config.yaml
dataset: "stained colorectal tissue patches (NCT-CRC-HE-100K)"
vocab_size: 65
arch: "transformer_decoder"
norm: "layernorm"
fused_qkv: true
bias: "all"
positions: "learned"
tie_word_embeddings: true
residual_init: "none"
precondition_frequency: 25
max_precond_dim: 1024
batch_size: 64
epochs: 20.0
lr_schedule: "cosine"
weight_decay: 0.2
Rows from block 7 of a small autoregressive pixel model, named by matrix and row number. Rows with one number belong to one neuron. Each number is 500 + 50 x the weight over its row's rms, rounded and kept within 0 to 999. All counts start at 0. Numbers have three digits each.
After each neuron's rows are labels from the 100 images, of 14976, where the neuron reaches its highest value: "strongest on" is what is common among them. Only what is clearly more common there than usual is listed. The data: stained colorectal tissue patches (NCT-CRC-HE-100K). In brackets: how many of the 100.
# fc1: MLP up (model.blocks.7.mlp.fc1.weight, 1024x256), inputs 208-255
# fc2: MLP down (model.blocks.7.mlp.fc2.weight, 256x1024, transposed), outputs 208-255

fc1.284:451482576538551517577557490514555447528508401454469459575489496501492479470498553495445531540628488573453500507433475439503566620454524432490517
fc2.284:554638567419487496437499547436404493472459473553446448511497498402554496397555513458465523464421505470495459502468493501508407463540488542530537
strongest on: tissue: cancer-associated stroma (27)

fc1.185:463548530521493558432549556384468510488482486472475511458417475502458542452584510564573373485576593541564569385512421475576507576514544447481426
fc2.185:490395560452490471569542470543585558543470502528504545530531543498629534489475643522537487490528410509494402481454521530522453516429574453479509
strongest on: tissue: smooth muscle (40); tissue: tumour epithelium (37)

fc1.421:536485470405457454407542466396486511474502445489521491482517583454589450422439538570482470522498521471449534537503472431480541433508473530470383
fc2.421:519442487565455529520468570493485430505537518596545502447554500540474463498491454450455509407533511484563480492450527402445462419487483476457497
strongest on: tissue: cancer-associated stroma (29)

fc1.719:431484519553450535527509553537496402506565499467453588424502512497484653514538473515511500527593499472471398513431467528493539490389508445493517
fc2.719:494494495505431478543473470461525484539475578447511519583403514661475477463468493475552495502439538480492576507478584505415504489572541503487500
strongest on: tissue: debris (40); tissue: tumour epithelium (40)

fc1.340:521456466466577491531515526474458417512524526515538496523413604466554544549450500582509451504515535480443452422539479612481475486523487485451493
fc2.340:519504514559491504463468547544562477513591414501477504454542503585563415530463544529511479482589492588576512606537495526539496423510535622496497
strongest on: tissue: smooth muscle (58)

fc1.649:503419531573520404546529597461533423570489435499570523497557490604483427553502482504514463515440519489472517428492538484504533568529469388549546
fc2.649:487491512506530519470544523504457514522564460517392436429499496493524464535519430553516488498559541575487486429447500480584456497533455530513522
strongest on: tissue: cancer-associated stroma (39); tissue: debris (30)

fc1.767:524474480479444447429415452546496452498442522511466495542493489538548466652400507494539445533487509603485448444455525403395507391550604527483476
fc2.767:505477518507537547489459431530639470423479495558525478540495423447453458484518562547479477551529451563544449570538467488548528542450435551447540
strongest on: tissue: tumour epithelium (58); tissue: lymphocytes (31)

fc1.103:454514467471538552544522459578459493481536379465500449587448466602514550589522495489547471454442480500445532522429444448490552425478605508420592
fc2.103:516553451622399569469533503521530564555524559405515507501571470405488606497443552471493474484500476518496503539548529495545565453569538515449472
strongest on: tissue: lymphocytes (47)

fc1.190:488465415539473582485540486471537501445447425549463459508499511470495496428440522519495450484522400426589525514467514453573542540517550477632467
fc2.190:462481508459463509566529470487473471515591587488485444513502474509463503557436586496509565456519557570422433511584508482513592495495436501550512
strongest on: tissue: debris (30); tissue: lymphocytes (27)

fc1.70:488536569521444593509367546506495484386488424437570500597498551440478574495554465485482512412520421539426525478478470484459521542466468457507495
fc2.70:525547451553469446491443595479523471524475578487418539507437532503561638469579457444507530550530555478532521504466431545405353509507508542443548
strongest on: tissue: debris (47)

fc1.724:548499499532514564507512499548494445495551495499421476493526506488519552595486567535438490482490452535467401503528509445562575489438463458414563
fc2.724:449569553411429585515435477522496601491497571495532497495422440459452506568582419510554495462495517461532414538525463494413429582476527516531576
strongest on: tissue: lymphocytes (31); tissue: normal colon mucosa (28)

fc1.709:558549470401539405526471496437571499528529445545517582338466316471531502511536621499612373532432453457506567494420400441450529578528560498586501
fc2.709:515360573498520428508577443500498539548429583454439493426466528599550503504544513440441466511460485560512470596497500503513513455486600519508514
strongest on: tissue: smooth muscle (36)

fc1.710:577516549440545433458494524380518449477530473516523517440543535518659493430462501585511500481495589526417526479506495468551527458518507466505462
fc2.710:598414429536469491494532587457561412471565471633501501438576477475466434496511523541430467436476484492498495513501517503406418442440436557462465
strongest on: tissue: debris (33)

fc1.358:460497486542550556381479540449506541465521403475432541554419524513542493461483492508353380496532541547440416494499578468480544519475421506562482
fc2.358:409473598357518463502450440429577474489497544533515510516504577485482475475448559564479501432476430550644408455589515533504496534480562540445522
strongest on: tissue: cancer-associated stroma (52)

fc1.144:485437517449497539464593434580468531612437488530529538452514525584499517591565524521376519506472537416525544388368566501412558515562507442515587
fc2.144:519549462505516515493500413468498513558485409520487507467441546432623504527477520474552502509543447547466476540549506557579573484507450555426455
strongest on: tissue: mucus (40); tissue: normal colon mucosa (26)

fc1.65:436481483422507520523531502456471523520522497539548430478514487482535504574501453516520482531567485418456501464458443512540509545409542469458544
fc2.65:410486444430495431457486484530543441485483582542522524597386530514567566515474515524583503439432571472470491545539422524483429477435599502561541
strongest on: tissue: debris (61); tissue: cancer-associated stroma (31)

fc1.8:449532535557504510417427467447568540481507445424491535337596554476445491479450507570464503568546581490490443556519499564469557532457494558530540
fc2.8:448445519456540500486438539472463507482421435504514498543507512559475488498505587540533545507506586487433518439374440472447541522476370521409506
strongest on: tissue: smooth muscle (33)

fc1.264:436517511548494492501551519426494480561479468605537416486419518492415517487486407501459423521516513532476588523513442487474544371435529506454538
fc2.264:457435522513537546530417374525548529494502428493593480657456568453401460545470489502476601523436508474538454510541474494555480503498463521556567
strongest on: tissue: debris (31)

fc1.702:555572551399457540474534587478504496507402441505550423473499510519504536443459478548462435526627407416425466514541492527460566541539498506624494
fc2.702:522547489542530529538597453511585472653587524469449472507482425497529546589443469504499563535495411492509499525440561552483440387473483541461476
strongest on: tissue: adipose tissue (29)

fc1.534:540475518438528547496534422471520568474441465555482479335553495375515490481455479450494517444496551454483445523550536515398604530522475512433359
fc2.534:477436508549483468622467483495492382497425564488545426467596546494493516581541483438510542446527436478535484535494581490502452500464516449547555
strongest on: tissue: cancer-associated stroma (31)

fc1.733:435483498520440464488474461518500444541446610483503538496515450433534417433502461463523582480472422457482432499446513493465483559487595514532590
fc2.733:521478512556528572495472515535510508495475527466492519520507495484536619498475425569470398516516443520492521539459432500452447519524453578478486
strongest on: tissue: smooth muscle (66); tissue: debris (30)

fc1.560:592511503446475528546408494444434476472500550550550585517515496478554420543510457461503478520456535444543432526567490454515525472476613446501545
fc2.560:555436464440501434503493448524505548513454492426489538418553559604452514508465488461532528467518473529479533574483493594461417505527479484508466
strongest on: tissue: smooth muscle (45)

fc1.303:504480566538487533524468478540493534441376540514508467497493442506564530588450461517597460508456488559425442511542495432555496568472468598474533
fc2.303:562567469426480489498494485481511512536489549495548446462597499481525520440554440428533558506490402510533545561500510531463499528494529431396512
strongest on: tissue: smooth muscle (44); tissue: lymphocytes (28)

fc1.241:528565522567512465502481442442470470528412488543545464432410510454549527497486541457539535486527534629483466508486464485472632418634497595585452
fc2.241:512448491538481520422435589474563459583592540433569535536545475547511534552478488540581392454513537523494448477481477453478536572431469500527425
strongest on: tissue: cancer-associated stroma (33); tissue: smooth muscle (31)

fc1.276:634429503532414477495519527516555513521490490463468555466479579456583516596513445564434506538487478505460492553496513529504531492514464490439532
fc2.276:481517512504495444479454504517487487480542475533487523410457545449490514502490509503573488448484510496369582494396449514566448498437449544615539
strongest on: tissue: cancer-associated stroma (28)

fc1.35:599503448535583508440445474459479471459464453587542477543410558505474445490492511424570423498451495476507476509540604501483473576479501494499417
fc2.35:558504503495494519500575514468531454501464486462415473533417629460522538507495476472562486427466450576535485378443477458432476533540557473443536
strongest on: tissue: adipose tissue (31)

fc1.337:443532509464506600335565533524489516514514456478511472545456452466519496568538506565476520539464537528489506565502507442553506546428495596480461
fc2.337:505541400506498517471538500517482538604589491492472469422600572517520481479484515454531508403483532501466567493540447502562540526437464486490492
strongest on: tissue: debris (41)

fc1.237:502486411541431512469535527522498481508483575469468499483345564554536578481465539514527520589516429461414449464510437457527530577481336564517435
fc2.237:484523526554480469510501459508466471500520490360500492532488532509397529478623446520510488485570425521636552465484568497482541502508506431515545
strongest on: tissue: adipose tissue (27)

fc1.515:515485562416566517563412412517551464527559493427447524482495495487525542488439497522545511481541521492484584429467483523557463601467499538560533
fc2.515:524410502576522497536525438490380557437523574610446481500508556486493535536571531415562537580508551444517464569512406493477498525527525566368450
strongest on: tissue: smooth muscle (35)

fc1.392:547567553488534415486523493503524479539492533564535468481599470476496505561543355455516446470602437455508438466501549502528609513468416509442498
fc2.392:574624522541456432408461521451508551444561563459531370440545440619476499527559582511486475488537522407513596527477471501443483508449529451580538
strongest on: tissue: cancer-associated stroma (28)

fc1.439:499410524480498505468555466491489470485519445476493481558501537541547546506457514509453585524548572517578563527494463445508598493448427560510526
fc2.439:485483476482543491492599530514452569483598469594524482512558536491391499575439438508572513526402501405512545501526527454503576450503518419464485
strongest on: tissue: cancer-associated stroma (40)

fc1.139:396466454519393494478421467549480504438510452513440594531550477460516499512537517566488575557576505462490522468437584592484486386551543511452605
fc2.139:557476492481550541548604499465623533507518587403478443497371518513585488509503487509411516511469415550486500444534548512400479489445495467475422
strongest on: tissue: normal colon mucosa (45)

fc1.558:565451497520493559401463593586564475510391459509549521556512496482515518513652552468415559566528424528485493486494463548569492473580509511538576
fc2.558:439528539475574552416543518468509479545481522354475583531554458465471386503481468438479483516473420575421477519560497404555549568427540516556461
strongest on: tissue: debris (68)

fc1.91:520502454501443491595539552562446534416588403595490518475510531479525519550484539468445518511579524471413532571564476529503452476532442421428447
fc2.91:518518495454522542481517451462515552479423615506589444497533504541445476471454565454538457484490528434520412482500545507488569517458485502558616
strongest on: tissue: lymphocytes (38); tissue: normal colon mucosa (25)

fc1.59:467465557524463649573557327489473433475447512494505536484507497404546464473449457562572463442539495535525498512440476501545486414536485509540499
fc2.59:540553503535477442482546520495443603442482541440537491476488427501427490583560488474493586467569386571508539459361558487597462526506500360577507
strongest on: tissue: lymphocytes (36)

fc1.535:524579536623423502582484457557480493488601545448454337496491531565446546495406514589472449482495447476441521447490590487526523487500395561529429
fc2.535:500514552494537449591530433463509456630490426476448554544522532563549539470529498513486506475536473535488511539536505504400498436518549392415528
strongest on: tissue: adipose tissue (31)

fc1.245:484545551596615573495502536520488492470627521520516497492472539506537516550437491511423438523487535465520418503571567557537519594546414528475547
fc2.245:447467412510469562536512497575510456511418587454548487526470354523530503555553553530453519476528601489466559469527490529474457551430481464489501
strongest on: tissue: adipose tissue (36)

fc1.596:544564522564462504486453550508463586523464495542548498559441469489546557497515536383412368447392506464467545497459541474500483567495590565396553
fc2.596:508464532470510542364494640567424512473544442484540560510477464534439452541432501456598549552549519410502490456526581519513524415525539484419548
strongest on: tissue: lymphocytes (70)

fc1.426:424506517418482495351475512530459511545525403532477423534515529503538520418635575517542563465523431449460425534564428512458523571472465492527566
fc2.426:501491433560617503576415531545593518484424505479440541467521505587546551477415483535525544474472587469427516514546413484525508408572557482477549
strongest on: tissue: debris (49); tissue: lymphocytes (47)

fc1.30:520586459540567597595463516501490464470492437437527575587479584453527477495507488458571461494494449437483548473512487515478525374514476544585447
fc2.30:488522581395413424438518506438488523469508601456526523521499365495506591421502461533445541430578458485473473479511409512507442632479525416410540
strongest on: tissue: normal colon mucosa (38)

fc1.323:502486541572465532438467475453515439465624505592458458398468455482558462567461536429520466546429504537457518532489528446502493484568593524639440
fc2.323:518428552495468487590516442471472546469469487472524462490503583590445430449536495460490518560550548539494458478557567504452492582540445527547363
strongest on: tissue: normal colon mucosa (44)

fc1.707:394506625507428550383589533557498446478442527509489538614484506463415487562485449533545477448451536518556524531525550462493504470539482565499523
fc2.707:504528465442521380492578559446497470601524422565581492516555537581503483485455522462528487450489518532448536537533449543577437580511538493501426
strongest on: tissue: debris (81)

fc1.109:540505485514604509410557494528550508417551478529486495548429475560504509454520589504484560486580510378429494467398536408487530456519403562524586
fc2.109:471464491450484518486477484494518484507551525419560481571541464519572523491408465502536367462512621473520478462526435428515486466498467435544486
strongest on: tissue: tumour epithelium (70)

fc1.635:419607438471463508501533506468456530500497402508487423480530535557468542440579477438503500481569590483571489500450527478522485474518526417485438
fc2.635:485460502420398486543472515501495584546433479429512496475579510440495469464500471459530514481429525518530548536484406630532492508468518490581581
strongest on: tissue: debris (34)

fc1.362:525446493503491471527562518499496519527441513530415504466488549455508441523507445521522471489448503482373576564504425537510556379469483529428376
fc2.362:502462564488512569575471479565510575537497540531503386610483431485483520452487513509499597543414538500464507359491527459520457531463420455447574
strongest on: tissue: cancer-associated stroma (37)

fc1.687:523420458511450450358449566568569484457424468472534473530532519418515475478508485457498521504508569470444519477503574472529438524526513522542523
fc2.687:541527593513534497453515444448450566515525515493506468493612559482462512556441470513545433386515555459507584451516600487484501509502585451589484
strongest on: tissue: debris (69); tissue: smooth muscle (31)

fc1.744:597470565591443449506490473462459436501481356470546395584527533411510515503460508458468510489522524459510440501531515377475509502468476481541511
fc2.744:557573508412483470402499514529498484493420472518566538434464593468567472500534604527541596454472459613499480430522425564503415484445458452450535
strongest on: tissue: cancer-associated stroma (39)

fc1.486:485461436384573527485599436499468510400520359510527518585461471526507558496429520445507515487549579509425546498538537547556546382504505587417490
fc2.486:527555538477505492549573400525482579506529555499503555438487417515561515478418415537573483475480503474526460467463500531478515563554412496413578
strongest on: tissue: lymphocytes (42)

fc1.661:488577557517429496536512445611426466544471520453537472527450510535589535473487514522411509494566514499603534500503475469483497484503528647532432
fc2.661:468528457502523598511470500393483541509532502543554542479498626490415514527448478562531584515366516525498499488512442475496560483521554423511523
strongest on: tissue: cancer-associated stroma (39)

fc1.386:462623521539570537606496553526511503488471465514457561458475580515435523560518662510564540544533449526436473435508591461526621508431568530521446
fc2.386:548440598404537410470495559560503468437440481472539554520480461406547544471510482415453493407525564551497562499445507526404436525580501501508489
strongest on: tissue: cancer-associated stroma (47)

fc1.471:391507574440529512571422545465426499464404523595594470549517472506485500559401505524531435469525546472430468434534512493474490540496519540540516
fc2.471:532519489482430484545486503495535520380572528571507615470403455431530580516486509516562520437451469516571518517422608531521526472525446486513538
strongest on: tissue: lymphocytes (93)

fc1.363:594515466500507554501499501533451464540486476532566404493452547493510470568475446534481466451424572523542514471527410461473557572473408482427537
fc2.363:551493516408580523516485490459537462562554423466556532499490532456427478433530470483453450519480425590506492568434563505506411461506372452489454
strongest on: tissue: smooth muscle (39)

fc1.73:475488487479554530421575531524432548514470492500487556554556482509574450518516609476524568545517549501411365424528486436588501447497476541551483
fc2.73:558500444457442570569456518573571557452476575412468545529455586427487495587421504469472477519479504410502544541437470536459463576523488460604476
strongest on: tissue: debris (58); tissue: lymphocytes (28)

fc1.669:585513496439510536536554532507554427412579488537471543485453591521523564463456533534492557441503598477581639435566607458503564452507459460515444
fc2.669:464568436443513455530491490531476444442487521370521486477544442472508509479390477448622464457572421579587415574463486522441456589469542496486500
strongest on: tissue: normal colon mucosa (84)

fc1.68:521658504552554517495568364502560605480516510556454423506580422442385463489464577471581455485467514438453552493522407523513556548454561611515484
fc2.68:470492506404487514492445528561526418507394490516550526424493503535537478436480556437478464539618571515492560553466547449481579500574461457612406
strongest on: tissue: cancer-associated stroma (28)

fc1.281:429495552499527330499497448430521432595420490510430429521528460483518502519469505463486390461502511558394577428488542517556542532451575415527516
fc2.281:565499484526461602509482512503388491488520607511504521522431465564529456416505511550607634535613505559482553440555490492532424559556460475434589
strongest on: tissue: cancer-associated stroma (31)

fc1.684:531494493607396480537525584494574579508395533537593450499407538483541498493575452556597528583537492466423479491475446523559560499531494502500507
fc2.684:489515479359558563494449461409522507482536386539565530471529538568465511580367479478455488452453552523479500499540457505421514594452459551499514
strongest on: tissue: adipose tissue (34)

fc1.599:486448410529491527496500476462558417534557493480482514519420556522524499621522537433555513584494535436497472509473496533417461378484562601528519
fc2.599:508617480493487500485482579471469575483581504488589481472485510484459484436480530546484512537466445543486424464519528537470446489545481592528493
strongest on: tissue: cancer-associated stroma (40)

fc1.142:432467521542530507503586523571402535538543485482434490484487580454474537461476543479526504578453440585487487439504411506427461538441501509542416
fc2.142:447559465473528469538472498408538538453503461484518489586437455505462587424469573550561477472427500425565466493497560452507566486619500493502546
strongest on: tissue: cancer-associated stroma (27)

fc1.642:434499541645480544452528494538464451435446496468483430492573489495504473508429478544528472547506529499513576539528493562489486396478473499512402
fc2.642:540532523433486411479565558532488499521533617429530428519480376489518523453463436510465527521557467598412449491504463550471549626471551506408543
strongest on: tissue: smooth muscle (33)

fc1.171:441567476533462552414514519452456538547572539426526553633538502489436512555511510489507471514520513442576470478511451491477508446553452459572558
fc2.171:647482451509480510526534474406358448467510545475440503433506444482365470475514563555546433551504516466515566590522490461446502481464454445426520
strongest on: tissue: cancer-associated stroma (36); tissue: mucus (31)

fc1.71:510510521534455498422504520450533513426480452527456450319528533505474457458440480508541445516475542466500568527540376503443527561502415491452522
fc2.71:453443453567584411510491439527358479543473478483508511573401411571471577475478562498511448555467565506567597614486554470454512561526553468461521
strongest on: tissue: smooth muscle (61)

fc1.595:570497498478571521467524470497561524576482523544429475342491464425493541495384496579504432458464589533527460574530490510537538479521441442428454
fc2.595:422451512478547518527547445555525443489486423506571520432491533478466558479573402489548534489530431460526521506495633523455532489507448532474548
strongest on: tissue: cancer-associated stroma (39)

fc1.361:562512524489431563474534472501508534554499478499362525517428396499566576443501439388490531563429515567465524581520567512542482466536545514528522
fc2.361:460561538553371545479486547579549558544491457514469532457596537491483526474442490597470546423557455450492485502530423457469542485509483489437487
strongest on: tissue: normal colon mucosa (29)

fc1.645:402464524525529541495450453494483530627562513536475512437483512478555470544451532521473522532452440435518502527469471443553578429519565589555539
fc2.645:458503385513402510503530528520461540503556556490470454566481518488437490523486500469553465460588529514519500530515421510492446502475569547441495
strongest on: tissue: normal colon mucosa (83)

fc1.658:460491467506479464432506506383413522581460568483510498516449444521428481489440582461453532540413519475496470440567495517425577511492509571483534
fc2.658:453574557475509486494506581524488448429476553423491474570475514511453414559505434443569509510501460502447489511540463500525452422524559449479503
strongest on: tissue: normal colon mucosa (88)

fc1.216:559511456482419482473431523556401569528479425541496531508569512484581543417479545505507491487522491476524468453559495537471480475520525424551521
fc2.216:520447505419585498519429455510531531541620519384438569415484465441441438510541505494554576501473513510566564528550500463581428637479469502481438
strongest on: tissue: lymphocytes (40); tissue: normal colon mucosa (28)

fc1.134:500419507456521524481514477566455508496442535513516527516411496441509485576517438584500501500542448521522470568418452386447531490469432519406498
fc2.134:530404446485526512434539456555520607481565568487551456493508472451435480525495523488437471437564506441562443582470504529365488517469594520443486
strongest on: tissue: lymphocytes (35); tissue: normal colon mucosa (31)

fc1.612:564497551479436523474467482561570447433467476502486584537673439487568503527599441493523419495475620413487481418426564505558481501569518556504497
fc2.612:536496564446466479517570502582500492621549633563574542454552432424379595498568544538475545438461522548423515496496434634458426614545495368454515
strongest on: tissue: normal colon mucosa (57)

fc1.580:521475514480420460520493418385517533493569509547466430535466554520478519492520565513514470562564535412480569568494530574507444480497564495573504
fc2.580:509540401519491548464449599553517607581516515546486489500462540442578590447538488424524513451569450554506493547449522515449464425492462483565483
strongest on: tissue: tumour epithelium (38)

fc1.704:464522493543406516537524525542610484447480424521384559485471540560530577484524444530473583419508557465448485550495483561555450456531528526485393
fc2.704:511550478420423495631522572504525524493455541471487486399554432394485455476448545496570498539478558513521433460520562460573545502482487536563515
strongest on: tissue: normal colon mucosa (48); tissue: tumour epithelium (38)

fc1.403:492560355593485515489489507466534544493454417493507600515562568428484504535479492477521500538472550468558538529501500445533472482453493540569458
fc2.403:508531598384477495412520606583433529473509578497515463493441425442499534416486503539444552408530468537505487519520518514481452613506559461431574
strongest on: tissue: normal colon mucosa (39)

fc1.352:404382483475497548447461499488491487511430501503570486449496439430556463542597552554494492502493578486512462400465486535477450514503494575479515
fc2.352:479478514511430557495562480465542576546365526376527470529466471594528556449462508484565421501450513478430528565527477377467535457578495510491618
strongest on: tissue: debris (71)

fc1.688:449401448475458499477540511488563455508492510439515486564532425460544455605410586524492610507445477501555531525460417552470484600529549477480556
fc2.688:428543493492435473500481551507541492531582530544552595451556511507506459584441576516538396550514492471524590500538475498430528484556455536511463
strongest on: tissue: smooth muscle (65)

fc1.314:483405505495566505444553520503570450521501437457441532564519503391538498514613523497473528504594535456454499498486499548466498477453545518514528
fc2.314:490521552500501494487529443336550540475535508420564461524483465453505492604402489459430439465513469443447533528495559509497519418425559442520438
strongest on: tissue: debris (90)

fc1.227:519541497478499543573470430567513564420572554451453360521431506570479502498495520522534415464496487369359451481430578462481597481423439528461439
fc2.227:503512535483496458508464501478535520615530521500432589546451539550569537478536455496473465483510475477470514521512575542437450439486532384390494
strongest on: tissue: smooth muscle (53)

fc1.267:536495480441421512554486504474451475506493479529476443427429551579439474549599493483522543487490490537453492435562476435464428567524487467536468
fc2.267:489456494547467471503471441399570525479504507442496534566412448460516569377418494471446534541489462507472601448504601533562489509555494546538519
strongest on: tissue: smooth muscle (32); tissue: normal colon mucosa (26)

fc1.131:533545465465477522439498439455522487536436483520526478273510459555492455459455490602504546522532597457471466364538524517516492552565530495552478
fc2.131:526461434500474483491465475530514549559476418583411564426496439443453505476489513341481481478518456458519537518444525528481455389501567513441531
strongest on: tissue: cancer-associated stroma (37)

fc1.85:469468485595513465423476499492529442426560507528435430588474495526502500402518535520455485446558543496510561489430532512428542570477435499481518
fc2.85:538471497468519477475572467488587456580621583441629511462421492537496505444457381510516492554599517494505552539431619464568456495601532445543545
strongest on: tissue: normal colon mucosa (87)

fc1.532:525565492417496559516499463439490552560536562512457540418498457525551488431546437467585482578491576495538477459423506555493542540548503561570534
fc2.532:591517453494488486465496461521542465501499511536476538465509510463502507435510549413468482467412435476477539456419501545447447475503536524453444
strongest on: tissue: cancer-associated stroma (39); tissue: debris (27)

fc1.424:504501492550481503548475444490496512517513560566576477516517541445552465568460503513513484502502442569449508533346499500386481535500461549518467
fc2.424:444394433446565492545442432435604567472438471562477521516554481511510495482439465543458455520512563438538528505484513469525460412447557542488545
strongest on: tissue: smooth muscle (31); tissue: mucus (26)

fc1.201:530573509440507487524561437483462504468510575552491470428487403579410450474488491483462443527507655495551549518413429503482454540504465456383480
fc2.201:478512509483562532503583456415447565572545517521569631486496515452459575464544549495509497493541489542554502564543576604566476470492485500520571
strongest on: tissue: smooth muscle (71)

fc1.557:491472473538545493413533497464483494482501478502429432520457435443467502468558470543495534532560483492512523514420442530590539434522472544482503
fc2.557:457510609501440428625560508445483534516413485437534533506500488385521589465396544517467444575413556486636609462504489525550458474490553511521502
strongest on: tissue: lymphocytes (53); tissue: tumour epithelium (33)

fc1.459:559369492419528457549549412462551566469504433507592453499472521554532496460572502506503487497507636424425489488576550536521547518524503501540437
fc2.459:437468527528552438573557461504517344583548447547456548497512416543482512458549509477530442478526431517502466489396401449454503534470477473595449
strongest on: tissue: debris (47); tissue: cancer-associated stroma (32)

fc1.468:549512483428509480430569498534439418417478545457507459511472487494542434553464594526502593522539425525506525577564500519504468589562517428465482
fc2.468:451499533564458512535426628570540546458519442406499524480467498495483519481357541520484468489459422573593534460424497520568477475583518471566553
strongest on: tissue: smooth muscle (87)

fc1.174:538545481457521457518459539472620508465420487417456417445428426441598462463568428562417507538520480464523453480459423469554484536585468459598547
fc2.174:499543436483507523429502466474486565557469507538522551529451525478527507443486432642541551472484407390464530579498436491393450531504506463433621
strongest on: tissue: tumour epithelium (61)

fc1.183:504451431555468600475449497507448481457534426448510525488600567540493537502450494465531482550512440441566419445517594520529651454531533564525481
fc2.183:417439611533413430495490496598538592452520523573501471493485473509459501562474572596502511387587490500500540499468545437481433494405529483488511
strongest on: tissue: normal colon mucosa (33)

fc1.593:505547477586568519493456511528580527502488514556516470526505552597446443537413496538554606471532520546513528481399489478523596512470417499492570
fc2.593:614499438400439520492469471451533518473550633505578531467519565507549563504450502633441480526516535535456487467527505520397440566379540490398471
strongest on: tissue: lymphocytes (32)

fc1.285:488540487514454620560569553463448406444418397491562442516419549667500493503497446456408496496522522554449504464490473363546424515433493464487491
fc2.285:580517585655495390548484521513503450516546538468446521494459447404520529438516557459454588464554502508544518443516513507449482571483442576528510
strongest on: tissue: cancer-associated stroma (32)

fc1.545:462482572403535490464549541509529523403469364502484485561489619497541376587434420410567566502516451488517465531547459536510565455524526466426441
fc2.545:477510517391484532495411485521498516520488630543540498545438454441463457532523483604465427483495566427515616482461523459468475499455451553514432
strongest on: tissue: lymphocytes (35)

fc1.695:462432478347556434436487605584534524484561555499583553539544513534408452520524411472484441501524431544487513388631477484532553503439583568444486
fc2.695:582449446625468536532396384404590471446449502529433469496484445513449552485463474557494427451451503488517458452516540505541629444535480428533513
strongest on: tissue: smooth muscle (94)

fc1.546:482460435517516479445634490512449559523534439569507456429523624413541542483538504462574434532443471545526442521514504425498537562538489500529539
fc2.546:520440530465470390537524485482538402527580595373511509499516516630485605549478532469502521479544566542540470569445466551513523472454499610510546
strongest on: tissue: smooth muscle (39); tissue: debris (33)